A small segmentation model, trained from scratch.
Training: soap at rate 0.0026, 2700 steps, batches of 64.
Rows from block 5 of the encoder of a small segmentation model, named by matrix and row number. Each number is 128 + 24 x the weight over its row's rms, rounded and kept within 0 to 255. All counts start at 0. Numbers have three digits each.
After each channel's rows are labels from the 100 images, of 14976, where the channel reaches its highest value: "colour at peak" is the nearest of a few named colours to the mean colour under the peak. Only what is clearly more common there than usual is listed. The data: aerial photos of the United States (SatlasPretrain).
# c30: last pointwise conv (encoder.blocks.5.c3.0.weight, 272x272x1x1, standardized in use), inputs 0-135

c30.3:125123124157117095115106129148125140130118167146142132132125153159151102118111147135163134148120145132117086066100118144110112171117125148071134075124085157128089140142133108128152126094141110112143142150113100126140143135133128135146168131151127128134149119152179093159130125139114128165152172132119095142104141118139085101153087154123122145132122088156086177080100115179134161110129144124168144137113131156
colour at peak: pink

c30.130:095116129105133085110077127121102116171150049112106103119192112134102107104145118133128134139101130136123155136125128134119132090115095166121129112115135167126126114160139079113120153115120128121132121127128107115104126096172130114178111097125129125123140147145139111131135127100095085135076118127097137180189114094102141137164149084126161150139083137138106114165150126155114158113136132132081097137109172137
colour at peak: grey

c30.102:133116104132106151115092111138117177138119115133123095121120128121150102137122109131127137101100098118134140124113155096122115156116134113120130150115140111147121120122160122068167136129117179151136084136126203186139132148123150137119163116127154140140109125187149108146128126160149109149100095130148125118138129172113106152126128132073132116116146129166095126138137199106142128122174133139104122129120132145
colour at peak: pink

c30.60:138157106130141094137133132151147126122160117178117126142085136092105080076129100126132124141144136120099151136109140173136104113128134120215115116127144184128099067151125104162103123139127110149129116081143147141140092117121123116106134149128105158163163138138100095126127126115152128124159084123146094144083162155102099137130150110156138135119114100133103143081110117144118083062139095134121132155118105118
colour at peak: black

c30.155:138130124149143121178113160131129131161155107169149135131123114155104113146133110096125137186150124154132193093141120136124113148164126099123132128119117113141114130099128146144080149148130132124153125190122157127175178124144122145157152097101100122069115107146092128147173129135149115101094132122157121107123088143124136149138134145137128130126126107137129143127146141161179095151150145125174139107100122119
colour at peak: grey

c30.195:120138128140141141123131160109114113139139129103110142132120112121149120132142168147110126094105139129135134131095111120081119091109127136106148128129094160112110119103131120117150123108110132123129123120131147113134130132085105124118152110092119101138159119097145161133106139171143121169133083150118139107131118117169139124133143096162102149126129142147124164099138063119129107136163116120173141151099136080
colour at peak: pink

c30.78:136124124186127137145120135109093140089157138148118090094102110132121117105106133199151103140119143160131107118111118099130089153143142125096140130115137102109136114128117133108124128148167126129178123136103110122140149107148082118128152189083146125127084097119147111122116126158097168062159135106109101134157127116151133095112111153106163170126143144147173075113117111117120180146181131105123133158180141124
colour at peak: grey

c30.82:150134122110143175180123159136119123163104138097135106081135135130152141131125151073167117157121135094144092163102117071106114138131147106134138130126117095141131101120128142127109150133088139139169110095218145126107175103166128131107098122105140128084126106114128138121161150129162128130122130136146115093150130117107103133133173141140147167123130120123132146087103130170127081110108120129159118100095183096
colour at peak: grey

c30.40:116143147126124100121134106079132103146121126087082155101128112137144103141088168147130126149131156100130119120095114048173118140128164111122123162130122131136134105105129111168115124142111124141100125053131102143126128131131135153167135113124114105135152116097114154117174105121131125158090136135121192178127149115104144142128146122148133113129122120106111143153119122107140123111153129157134174115150140133
colour at peak: grey

c30.59:128133116132140141138136135139152150084176118156164140118126146151183113114142125112126128121113130139137186145132125115145155154159136153144130143131122119136135136113189108129131123122174147179145124132136119126085117117089114128111131119083120167140117132139134142142155101116123113107123116115109119139101174181132119121090125106128151099103103107162110133142125096122110180139174107126094107106150123152
colour at peak: pink

c30.257:139114133134119125114122104130139131122133101147126113125128115137113136127116171150144118145109113108114126118111160119108101151130115144123148137113116133133124128144155168108109136115089111141147119118160132104150159129121080077161124143130130108164163137114149143108124079148132131113117124076100094121107136121120136086130136142127134153120098125108115149137196123114156133134147133177108153107152080146
colour at peak: grey

c30.64:173163126133119078143131128147121093136105095112119116154082143112140096125113155116140143117132165135161125108103091108111152144099100105121116146139115125105199130121102118123115154123134128114136120090156149119106126128107140127174124127172163140156096156125147155110114104155112113115183141137139167154134121143131118097106114127097123140147128135104112132195103151143161168133119105167079127162132138131
colour at peak: grey

c30.194:118133149141134124110129150141100156132140103112116123128126146109138152115127136109151155149111150120132101136100149141129101143082140154124146220152130175149175108139134112104112129154183107132119129117111144191106133113111131122107102106130156189120145113131134099081128115169152122186119121100124106139129109142116158114116123129130134121104106109157123090121179131115120142104138128145139132146100136161
colour at peak: pink

c30.131:137153168127157122137121140117124090137139113129145136120120125109099127133127113138118119139068108100094131103133123124104130145136132117134125151145137115127104126133124095170155125157096146147123143147173149084130139150125147142087161197105081137173150150088102087131128137108125153105133097106107126148160160156139128089000133145174087121137131128144110129083140135134124142119115130138109112129106118138
colour at peak: brown

c30.143:140115126125150075098111206165134118114105099172131150124102141113109128127127107119183135083103110164122113152097135169137161126154133119139108102075177146132143137071101124167146118129141124067142119133100159118117130181119163084133153107165108148106112117105129117088115125128177146105178186093140156103152127136096118109123122123129165112087106132105119118150096128127138101138113102154129117130129112118
colour at peak: grey

c30.2:134126111123106135093093122132099151094132104121142165147134143103114114139169150126106138125129182101150122124079163118172146129166124109123145140089138111114190120094112132139138119133149144133138173149112137083135083132103103144141150122114137117125123149141106121135133111093134138145139128134078139117124118143180099118184107127132128130125180109149128187149158146095129136086141140137152099161086132133
colour at peak: pink

c30.45:140146147133127123158139145100124156099114133106147134116102087103204134126139124142191150129115083136119147173132081175124157111141138124159136122155123134109171154105152142082126120078119110148144130120090133097157125093094115071118094117124123129115149130096139114168114113129089176115135136121123112104096107121106148156142156113189128141126129088127104076158137102129121156074157122149150122122108070113
colour at peak: grey

c30.116:129132150158157091126122118139149160098099071081123096102102151128113120118168093101113123106124135136096130105128135094119096094150134095082169109085120108107068124133159129162110096095129126099093086063108143149127121135150125127113114139125094126140134132128153079117117133111127130127129162114116103113148132112095117146101124128103106132144130099083106101087155123135152120138152120160142122113083107153
colour at peak: grey

c30.41:180165113128118176121107141124125142132121129120106137180119150125117122116146119108152114140125131139130113113097128134110128160132123134103132126167134105144155134130133130131173094153160123156156157127093102154151144099148130120149107123099141091121127118114130174111093145115121079127120121092137127130076164180147185122118127124138125116140140124152134154110064158104166138131110134165108106131135113107
colour at peak: pink

c30.71:078125137173125093166137086148141108139118115154121143112086104135074166147139147101124126132069131161115137123118102165124122104124093109125127157119210114137140129130120128135135129131105141128170135114165153154109111143109078131095130112158115135163120114099086116120151111095130135127134131086191171070131156123182134110124095131096159141105111102136163129199159134109157151168154146171167135092151182120
colour at peak: grey

c30.17:142131120121128134107136093154100104115111144124176106103132135129121182138115085126129132163108117125110115156162165130106111090076124097174123127107115136124113110104099089148167094130091162125135171140128148149165104131140144130129107126134123159138112144135128135154140172135054118141155158101146134100113151116082126102091148157109096119127124128108117176158107195137136115103138124143119155103104123145
colour at peak: pink

c30.193:126120140161113094127104138107142169125107125128130133126104099104133123096106102125120170157146115107119093122145111122128148130134123118097084125155087128132120085123107107069129131103121115134124126132120154134128126128140127109102103095122128147126159112130188094124133158110109078116141132127099119076119106086079118130148110125090131160120091120157161118094120183128128125090124136119131133128122101134
colour at peak: grey

c30.110:133119151153137126128141119162116144120144100138189135142138101128101129102114120121141146139115119142123103109095155116128123131087164121086156155143118103132115143120089170105110139134115119118167105158122139158101137073111178174117142131160101092131128176154103120121112116102094139110112145086132056178153111119129113118137101166158069158165130140131149145138107152126096142139143115164105130173147128117
colour at peak: grey

c30.73:140105172236122140140146141145101112099127142130158120125083120130153152161138107122100160093134148128124113167120150097165131125128129208136114134106122130139114157159108126134137123124159089145152091134125115100135143104104100113200127104119119146137175113093126106114165096085128102115111132139159125128152112104093140143131104124098119127159106120119095120129148135097119114154093145122120148133149128124
colour at peak: green

c30.205:127118117180154143126163116131109136126111141122142156102122153094149134157159185126124159133123102093121091096157150136083147153169170119119165198173142068108115127103123124172102138173179134129103123160116056163144096169126100091137128139095118158121086132160123131162127131128139101127169126127115131108098158124133129121127128119105131137140129092140118086091136144102151126148131150117130088126114098155
colour at peak: pink

c30.223:149108140119140135125142131161104130102123090131175148115090122083129137104133095136169141109127165136138161154130154118147130130155128124152130172162118089138149143132111107114115168122119110190149105118129115126074136156137125157128118178105118132108136121119124151118148140098134131123116117125111119144127133095133117079117102125185094129135114120137182107106164181129122096116141095118126085094152123145
colour at peak: grey

c30.221:138130137094200131126154153127119117144107117142141156160124100151159139152168127089157139156161116081121118126136124131127136099134143109142106147122151102126154103091164124203119122144148127132076124127120107138085111088142145126083127115090115173139145109141123141109137126134119097115120105113145178128143156151093147076126122132154140089148141111142117093144148151133112135190151128120160106129151131093
colour at peak: pink

c30.168:144140146150089126126141126122134178112133150132128103127120133137116125194103161127100137127154108126094153148116109137147105136142151092127138070131143139104133061105141123146077135120117092108134144124135130098098135134133117144116144093148126147062085175128103103163136127126124079104118095160134119135128092121121114142111196129128129111109157127081127131095145137126134096127136125144128163126130188147
colour at peak: black

c30.236:140135120138151129134121118106136146155131149130122125182114160105082116139131107098113143096106112130126115127154111126088132121188136108123135120108138092113128127115118125125155110123082117131096141153136120084098174126173161137148130114133146101124127146150125165121135101150158143152170128139192143124149164134120129143140121092111124155129153147135128131140176116101163155147142126122138123168171123132
colour at peak: grey

c30.161:133164155114138126145126127105101104078125127123133143098144116122118142128127164093179118128134084129075088110115109128109095134143130137125146136082107127137139136125087152128142148131111112137143092159132147111122128156168127124131172112109147082126161148137123176115104121137145145139137125151143159133090087095083152098143132133157113124084170125149107140103181183127128145128136124152141124138135128133
colour at peak: pink

c30.98:130112091186139076118066125112128117114097111134123133156129106141119132104095097129134129121141130151150196134130139100130088087135122116134101108115152090133115148155116125135134133143124131117077104069096136111136155161156139144123088158143140139141133073169120111109129199162117126134121134136127158132127145156117188154117110167123164136103104129139125127147164119129173142201137124133139130192133117116
colour at peak: grey

c30.188:136108115097110143124149114113154121115138105131147130111139123132116102138153102119123118150138151123103130126125167123164104127109139122129125111146121144145131113179152132135114137095143113141177112166113112172128130127148143099170086128108111192155159156144142128114140131132143117153103108164131118118108127159127128168140159155122172137124128136123125194102163178193126117127167113150124138146128131171
colour at peak: black

c30.66:109132140151130125105144117132147105124168119140090173136110109127111097127166177129133133135139123120088154143113164131102160109139142109160126179158132100161115131145128115132142126169103095131100137119139087130091171113115131077117105096110131119165093124122148130179097140153109164139118177050125159129108128113149126136076139167157137116142141124129129125151099150140094133166113141179134111142174125126
colour at peak: brown

c30.126:157124135092135145136147117124132155132156134074188150119146123132154173129142151062086121132063152164142112099144137134137104140112129117132097141122128123129135089103152081129150134141159112140074115135117084104136128135129084153121178121076107101136118129125112168111123087121156131118093153142140099127137135112162184128145132164131102106136102150124160130150132107129114101120128118100122126110123133127
colour at peak: pink

c30.79:139137117130113108124128152130126103093128131126146112108151174090101110130108128135125106153128111121096107116120127145102115129130134119142141120118093136162130112143087100136159123128098096122155110087121133089101122150108112132126085164118105130106107134124072179155157108133125120064134130147133092155127129112155109113131154122104178136136140145151119107117165109100128122101146096127076140128122190121
colour at peak: black

c30.192:158140100133099130126145151162099094123122127133100153126119094122175101130062153131092102111101104119112122111145124118114150129133099075120152116121128127138084124162120141114122121114149098094131116115127115129179143166139149159133090137096134111125134128098123130147133087128119117134134101137099127115102135086131139130115163096110145096063113091147113125129110106136120130199142105113151143134152116167
colour at peak: grey

c30.148:145120114111153121153119127150105110151134109118123124131129105126147133182149099148110133142154094141117126137130092095132110136149117181114155142153141168144179108129135141109120153134088078125118104122130090115109141116109159145139113123150078127126122116093120130108140109132131171161150112111080142124156103104142149156125205090134103161129100109128123138102084146167161134157087109118125125125112119139
colour at peak: pink

c30.142:091141147141120127121117115145122134136142119139135104151125088104134160128126134129141119134071124148170128125161136144113151123125126136119137143139108102117119166140131132154125156127142141111158148096107104110139100125113096152142122119133151187108081114112149133094133133077135140156166116145111126134169127133083108160126134142182135108112123114147139080082166083122160133135121108169126128162123114111
colour at peak: pink

c30.255:159143105095169155156101182133122126118107144105133111119133162133114112141159173143109128119150076083105110159078075152122105152150115136139173082101135164119091108115129114148112120130136134171140110077150121105106116107114098137116097144085098127156130144168128204117108118113106125145157075140141182137099114156140116127134206156122116139127145148122146124121158140144091181187141118095128135151151147115
colour at peak: green

c30.258:108097121172124150081109138129155121131111141139090083120103173095109099148147141104175151121116086142107125134126092125106133133168115132098120111113115139114153111134128111150103123144126102141103154141118114097163156153145138137144103134186129131118162141113117083147128098140131126123114121142126135111122141107141126097117109135128107131110162167128167094139136145126109111123142141099171150138151138140
colour at peak: grey