From a checkpoint of a small segmentation model: 64-pixel images.
Rows from block 10 of the encoder, named by matrix and row number. Each number is 500 + 40 x the weight over its row's rms, rounded and kept within 0 to 999. All counts start at 0. Numbers have three digits each. After the name is the row's rms in percent of the matrix's.
# mid10: scale 2 3x3 conv (encoder.blocks.10.mid.1.0.weight, 120x120x3x3, standardized in use), inputs 54-59, a 3x3 kernel for each
mid10.0 107:483474529530604496499452457511499511534443519497555558467517501534518582546557590499539597485537523593475407534460482516496543526551529530461521504533425517412535
mid10.1 095:543487488507474499414441487526512516485469547484499552512412500452502450446549507464452491517568537479537490510578558501498489542485476524425513581482524513439609
mid10.2 110:523457532488472526497497455466486514581547465494522477496545531519596499568502544561552471493584417528399581578495436561514527460556468454497590474522544486521484
mid10.3 092:497539499536470439478504466496544560499502426475524516546484477493516470503518416499498523502508527473502583505485662479500590476556505493583473534530493492561488
mid10.4 107:516527484436549484482531521508390377572516533496402529491508537534472500459468482470528505495497500442512523494502480479503497588492466533432461481596461451480545
mid10.5 102:498478521478507503498471469509410520459491447486484511435463505513511547516455546399499564517499485479467535480524480529438460544493512510517497529483475422476476
mid10.6 095:474493519559456530460453456462441552521488495533518535498484494564560580499493451483555518530629519555497508477528479612529414504513602530511526532490540444533461
mid10.7 100:523481467415431487470550490551533434565491537522520505524461499531446486508538587524504501539499542491496484534517506477483436486529477481392498490458499494464517
mid10.8 098:473471492512501583402501581468480482504511558518601475502561446480453555520438465547538507477522474504578540502562503482505526533467412579449467544541422600638497
mid10.9 098:482497463518496502540530558490525511553502501493475493526494523446531461501501443523500521529542500488511500525505551508445507567433494519498542467401433563486481
mid10.10 098:447458508440489531576616555525525571518498493472490513603461607488494463608482422427550537492483511429603506449485599510488542468478455464462437508455517478569513
mid10.11 106:516476504483480508550530482517559410549442516527447503517476534514539504488567442500359450497534461491471505513676506507557488496441527488540455481537529460515469
mid10.12 107:495553496501483524477505494499506479517513447496487520505525538522550397459511479454566438594515469507558497491534476472598505501578493580624541536454511485486434
mid10.13 102:470472520575518559459481455408522469543490495534491467514490441472538486539652484439427552433569488581619518606561529458500534517490484492503466516457499489506515
mid10.14 098:585599491530534498525514472433521516543471575478499586455468474520550525467498542559554519573505429461463503539435497578440413493507486533473506540426528526487622
mid10.15 100:450473544501570490560539504493482586486487478488498500477509555521462518515492515423531535505485538483585446498524465442554474470449438531449504501507517517490489
mid10.16 100:551483462518518512420474478477498474527513483510583512561520559536504462528417493451560467500500439531536523451525494472546506504502415475514517496521572549501571
mid10.17 096:564578578460509479490513507530480541496479463490481455552509485497523564485545546498451475495440492511468521486435416490422470486542490502448438504548503519517532
mid10.18 103:507513440470513503504491468475515445461530525511430469479553531486584491524470462487483512482496465445467547472453446504486501502503491483386446496496470493562558
mid10.19 098:443530472515530513460522501498478590511489490520483529485501451507431517510511513481520531533498523499462497478448518541497502551515442561552492549528485518517477
mid10.20 096:454466569536483544462505499531470493498462502532486456484482465481568471506480460468553584500500484488549483512420460467527460484471552512441451508528371471396549
mid10.21 106:514516488541475491564479515564464463499491490474456513568492572403472502454496590488550502391517466538514503544517453476454382571459524512502520500526472555478424
mid10.22 104:462489517423524473506452583569470463497511498476577457466464498461586461507442530429497505491475452506444562534418472489479515558492487559478536467535556464489551
mid10.23 087:509497433485468456553531550484471502448485471454469464489558572543520415550430511509520490480528519474484515484485539459454449506438496371463477445476447497529494
mid10.24 101:551484494497494488444527519412518489591514471498495577513414596488507485501436504466523529530525489531492567511450531544485423426516545507533562525486558488432425
mid10.25 099:505511490503425500564481514513481554469494544440434511531485413575543528578503494500438506510486424467469475510455470427484555481469548489544550513478520506507474
mid10.26 098:535531497505509514529398456450531450460509538536449560530501464456558509493488486510529503496492492499460547469451487562499512488520430453466580483513524454510559
mid10.27 101:470481476496498462541614515485510505466456454500430470528500541506525519476529512577493479597545510461486458487486449626468506515509479492492498499508463530541514
mid10.28 097:444473481480440581501481552472473470439554466533436454563505548500482518502543541495527505502475501526474484546495485508519551544478482604458483561521530498459526
mid10.29 096:517473480517493494463473515444515465516534483495519464535559512455459507512538498430502467446523500540534484472562478472467467464514555492485461534480493454551452
mid10.30 099:469501482547518461514478464507462459500508561444491533574509508465491569490443476463471505403493513508646495506494496507461483551500437532536488579537454511523343
mid10.31 105:450479519464502513434517475516415537558518521593540541569496535502487517472447463511503486505449498479445515499528506558444640443515430579527481477457395417455493
mid10.32 094:517443491602464557546472489507492511479459566588577547576521452453495478429406491485447513477552469511511558478511502471500508510484470501491496443498496516542492
mid10.33 097:522503441552499508426489488512378504456530474440491464482592484494490506494464536474558566510507481483457517534494496489592459434473479497515502541496578448517454
mid10.34 100:557516545491511556506458460549443568485479453519495526426476496498451462506533485525477505467519476528554520488468518541595465460581481530622560386454526496514473
mid10.35 096:496476511457454499547464445567493480535498481444458468512432471472418567490561544526502474530404464542568495505511479517488486455518533523493559459521372534453524
mid10.36 102:495465536538473509497532499519504536536467525503485475495580583513509520484483478438537462409490503491527493422506509479483480511500444464417418518489489518481497
mid10.37 103:500531502460525519476434515522528453517532416499561497475453465475538457525494528412523466488533571527494478476449548617480449537473505508444656555426518498430457
mid10.38 110:520483469495542497453442584543511460498570497569496546415494537568522462496482474526558493569481482506558475523469515453539477528464524564516411377484515540519445
mid10.39 096:519505514493513561549493545457498517477548516583519464460467493545611531571423491544493535518539504508563492447519493443555486510508510498491426498527507466524564
mid10.40 100:477502465448531425576533482492496555505384433519525492441456523456486520431493481524501531509461456466393498389463496502502459463490560504462580509572482527450440
mid10.41 109:474505525503586499405475590528515451529540557474457472484532559432513491526450518477493531496483484491500501493567506537482440480533448470517444597474472597524462
mid10.42 094:611491487551571503495519492449503473522448508481615485529590553487570518507485457536618472472472624543488559425470470444514500495520492457497483505504522486514519
mid10.43 103:526502465559445497491480465464516496426529489500515501548529477493448487413485359503504495469552492422557484473461451458484542558499517424487472518551519502462448
mid10.44 101:490477504470434607480455593481383460610565551431515423501525522511498495517566437502483529528509448501511482461455511482528455535452483437571461475451511465492415
mid10.45 104:502530490522569556557488444467531538496560449561488509491519516502494516587454544413520496441463524523493504551475636489465538592530522536564463531487521555483544
mid10.46 095:452462508490516454477479535389488471494454415522497449537512458467453445395565456511485519592503421496486471468439400491610495507440436432507462522482406397470496
mid10.47 095:547468549485517531543525505536513441457526484481473501443513511507520531558509502489500531560491434515543473523494461503520403407521547460487468493612490567433524
mid10.48 100:519475534504502435481483451480524499519510547512461578498555458461465504528460417501520570473475466493475496480473500499480436523496554550481514517537418643536481
mid10.49 093:495557572462513533487468481458495423452508530510541494510500483507522465485536567446512491540508500540550454518498474497473462487553444558630479464526528515530510
mid10.50 104:492501530489516484515585532503435438582499399594493503419524504506487515584415514575529532511474453465452508464487583536523483517446481525512366528378504469504486
mid10.51 100:423518553502541541440508552489477486483547548506515451510516465483469497426560483473496522444495443494556542486523450428478463493467489482520488386527410487541556
mid10.52 107:443512496586542499450459502448466467494529457488495553516471510495487533498563491518487540562459537452478505571439431443505520614469518455499514472479511504541532
mid10.53 101:529486443456551551483497514429455516449494434481533585514495536529542500513561545476515477475476407535468475458519565470479538497489537512504488543476471536524470
mid10.54 097:467450510426472444430485466496531378546527488470432489453427558541469473433558464543524502516467533533494451485513494525469456482526490519456380342535461506511527
mid10.55 099:543517546414495458369557499526501538512499570419478563495430473517491568504548485551558612438483547465471444539477462566454403630578591486504482507500491424586494
mid10.56 103:435484548483525458579542550426551507510457493484470496466468554491548486518489514503518482480511572453494462473560499497486521490555486480478487549497544488458520
mid10.57 103:495520558534512484590471451467642426512488523505447508496536520481480511493425502458506520526561506484446542483523496524469549476460508441491489442530503527487510
mid10.58 089:476491502506386538499550500453543542544391498500414434537517470516534524446472547549591460506402527508516451486512517453467488498569476514510433505499515546480607
mid10.59 099:503501407503555479478509559512489495587442533508512541498466428525517468530551528497526523555522505531495431481426508533515523521533490522506477510408448457460557
mid10.60 107:497490487488472496451514437448508485470491439461559508430526494479496501527511618424445453530542418474503571480584503446476478509521626608533426563492531478437453
mid10.61 102:534516470471480549480454507506477553495490500524552462520493508509466500575528463510457525542500423485512508497523521501446492539484534509516511467555527542537482
mid10.62 100:466467533513454555508436542445411498539528541503492517464530461528462509539513499512484520500475510508500552526482440431494552469496474431425414421501497495555487
mid10.63 101:465495404567502524500488498508462469470479481498506553532510478444533445506514455451430486470446457498513517393498463509454517485398482430490492480504464515494511
mid10.64 099:537408514493443583546534541393514577447516435566557510493497453564515488575485596496505519480500548493505572555490435539462534412423496465453452504482479512606557
mid10.65 092:505511512490493490515486486470476539504455474468620546513430550491490497519554501498527495451521499478474553449527537491434475593532472504488489492419492560554525
mid10.66 101:574486516553502530457477587471541446400500499546499544494495521570505595525593530558597508491474421498494537437432515541453480527482554468477541487469466521475549
mid10.67 095:507511520513559478453507465489503511473489468455421575490509449482515423529537476527526519452541501470439549487449467440568490481491495527489484501478496564637392
mid10.68 090:506479580508444495491523531520508499474520534576516579552536503496479483494494491432518426467481518477429508473472457548448484535574535531531450468438510452474484
mid10.69 100:496485540486470493504493455481553489491506471532484451444462409548488511517412486514436620535430564569511474552499422571446537521549477512559483467532492437603464
mid10.70 102:426432468598533566460464496518506626480527570485484530467458495535551518514490538551546462496555504486497453552503499432468554507511522544491494504469511567444517
mid10.71 093:423587467569504502507516484446528384547530492478458528489452510518546559576565460407488525522494558410462429445567528530544466534438441604503500523516454517478447
mid10.72 107:569447451494464460490501507504560516521553538540563531504554530496484447515471468526504546443482556535511477521492498425407507497551509502522555483469576541543590
mid10.73 091:443458418528467527530464580483560566468525495471539452519504510483494525542546543447512550420532512448496474427477510460521472495514452433509545480459540438499558
mid10.74 108:551507482512452496485510519442535516497470431608479558509508429482524617557495472472501533440502456395485482513557529462575467511448472477496501477534472497473559
mid10.75 099:449451440496482487508485507513496415517504466498587488518517509451482587534518533459460461458375557507539533659515503477537502439521422571543476449402431463464505
mid10.76 097:458519495498563480454472542499497487530478527479421460517478487470488442525482531486449552518500497500465494463564468512565485495504455497576587470375475530477468
mid10.77 105:488431508546480543497472488507510490542507563492495478526513493543512511523487514518524430513503452478482451519607479455467511508534483482587502523514527573464559
mid10.78 107:458491510523553505508479393462479424505583460506584460527564553480531506504414519479546540452498520538494513494461427431487505560504527507470443500503492470524461
mid10.79 107:461517397455417470507503555517439528459576532489505529417512520568492474540456519445507470554478466500477492384438491597523483416480405575533494434481536425488408
mid10.80 099:528555515514507454527502403469497509478525431488453501544531589463497504453575533505455518432478507429435468447451476465515476523448477528481567453491445487464521
mid10.81 095:486499522566517490492491546572547451605509455455445435490480531560470438513500495467540508474457521537520529578531478620492499498496469610497491575491579579527450
mid10.82 097:517491485450503499476499502496517503548555415506581419525475561518436518507433445482452462495496492476497588458608463523588494476467521453510499491506520442447519
mid10.83 098:493444483542596498587507514526503432492519569514442510518520534443534438502462508465479428495524519472507508506571489497533481485507473475537542440425513465493544
mid10.84 096:623508506532476497507502504468510453510495435580498489496534547499502472537519467458490502450479486490486493519466533462452492502501452425528444498523532467479505
mid10.85 103:524469472481492484510463455538487447550559496551477507533491478587497518489502465647520439482508496511517436488543538488570427522462472466485543533434493530560477
mid10.86 100:558476444471517446449598525500556566463448487491445531493530482494496517468499650486527426538491487481553505471441504517471614506616439467584558506558546447521513
mid10.87 102:498473531506433523459544467505450490518470544438477581561505591517487535416501544450491433495452532482511543466469497527512479451445498512423486474495490530501501
mid10.88 093:457486490526584486508544646513493493481555462475530514498514523565467503494505416494525542441578423500460448439560522517590564473510432412599513465492493420594590
mid10.89 094:418507476506497577524523504438464503470560498539588588509477576481516533481525475513472508419458609557602548534438443496515545517470480494527554479506484465452499
mid10.90 093:544439551465506546493526527532491524499564549539542500562459483493484465535509413468468527535598450486477532397495409480460504552499487541510496535447474423503476
mid10.91 102:540517523507484544533465492503544520512496528501490473496521510509521500492407481474506536483512483537469472435497494482543542480486461461529478506527574553545532
mid10.92 095:479541507451468466503553494571527439562476451529480452476475460583477563482425519543482558457540528449511493509445517466445497470507504406458449491547448559503554
mid10.93 096:505476475469495517513450455480554562506485476510505533501412457538531494450518473530499504512497472472505479508470539495541539472584520563504515484544453522590495
mid10.94 092:532504423484459516499554538491555438511432509540531590503500496507484559525572464531475513517476477451527473520466515519544534432435520455436568508518535512495574
mid10.95 097:544460482483505503498520478507438442523556599464501460508485456473516525512523504544497473512501521464501509518524488475496550473480510540512503484474513468499533
mid10.96 109:441445542510525486471506490546495539488472520461518490542478522509476529468496457509460493499438539458501437476512467525477476526486548539456414483517490472466531
mid10.97 088:487537565476478527489468492557503455496504501470510512439443466500468461526492468500508483507506534509485427481501492477488507488484454563499505483479467545532507
mid10.98 096:489487495521515485545529519507486510547494491510520387540488470516470480482484505470537461462499502467497524445503515500512483549550523483475448438448584552552609
mid10.99 097:532473532525517550494509481479502545481484519521541483487491477452489501506486518511505439443479496479582531428537565413490504523515492520467459493414455485566568
mid10.100 111:406526517544464492523511503530508535507475485448511406517441515584499448416529568445531538472552482480484481490483480577529493514505541443555510527488543503485540
mid10.101 103:482484512533510412476460517546488556545479425410449499503505529490497521522485525507490438463474477483422500601504508511488507505438525522506537447439552518557557
mid10.102 111:529489488623440573523539515462507506427560499493477499498494545451473512517500571440500509533560518506437442398500501560594538472519424467478513500533519479486529
mid10.103 103:464517532493521489540592533472469578493532513544502486508507434481451536510515576586495454519495479459392476509468483515437579519569503498485495452553524539500537
mid10.104 085:498510417519568466499505475516516492569496541509551489523467494499526500540533422544547504493488444475509561493480410516458528556532497422599557517504492486495550
mid10.105 100:511503513530501542517477446497486478512515439526618567483498497500502519559496445550493495505492552498486459428569476506512523537481492570620485427555465447531539
mid10.106 097:503494502579514481456418474609523548521488495501504558491497536467480494546490576523565543569538514454502498510507458553480475507508477531510520563480426528594477
mid10.107 103:523488509483502515548456491520518568470515469516484480491498520504499565505468499452511503549517502442528454437440488509501431523487571505506437527456493514525522
mid10.108 108:546495473456544489476494449546518567564465495489468512506571479557447486471509599493494508480478441548485513504482473465532533500480471387477518500431522520566506
mid10.109 102:561524520492480469498489432536523443483511506511495477526533475468476500446450429412506506492515468536500522438470486467560564507537521497444437508493508470449494
mid10.110 107:481448633511509408546418542538496474480477487463498507436513459495433511471506494520501500464504505487457436436502561497493393491618425499531549552487487523432534
mid10.111 099:429569493540485515474582469573517517457474504553519450518565547515572529477495647515453465464472517552503510485513537575401534528484513432518539511517452526572442
mid10.112 094:543592561504581491530512501519507528533595465411556525514485474517527503485515479494541513513562499483526456463512508529611493522508472536527502506522460532535478
mid10.113 104:508452513509517640438480443590503514458518507563513557483573426564499506535516553538471513501555404488571543452469485462477556529565541556507506524502502509480485
mid10.114 109:491506529513520547556412504497495489456613524508484470526418485559573528506542555442433465606545541502514482493465531549525482505478501545505472457482501555465540
mid10.115 101:537473542506432495494499503519490528472466527470535487498499462468497456459500513472511537491425528554500465464571455482475518511526515463530494500500462529508453
mid10.116 104:498464491454462487501459499532459460563486486514541534452489497473522501499511487510492470458529525466421551467518501520518514513509413514587559552615527472434504
mid10.117 098:481485486469485422500514480417579460599502496561443453537569594474442451453449496504578507504542484569514548368530620519436452537483469420479494535509499576487513
mid10.118 097:517525505467480480491414541514563526520497440507490483447471452474500436500438475593454433459540510438411570499490449505443539504524507451457499444466464441481463
mid10.119 102:497470476556489489486504505499468536483544524500470500480462523465441460582496404480526523564516505468551477537439457504455575559512444531529442492496652460543483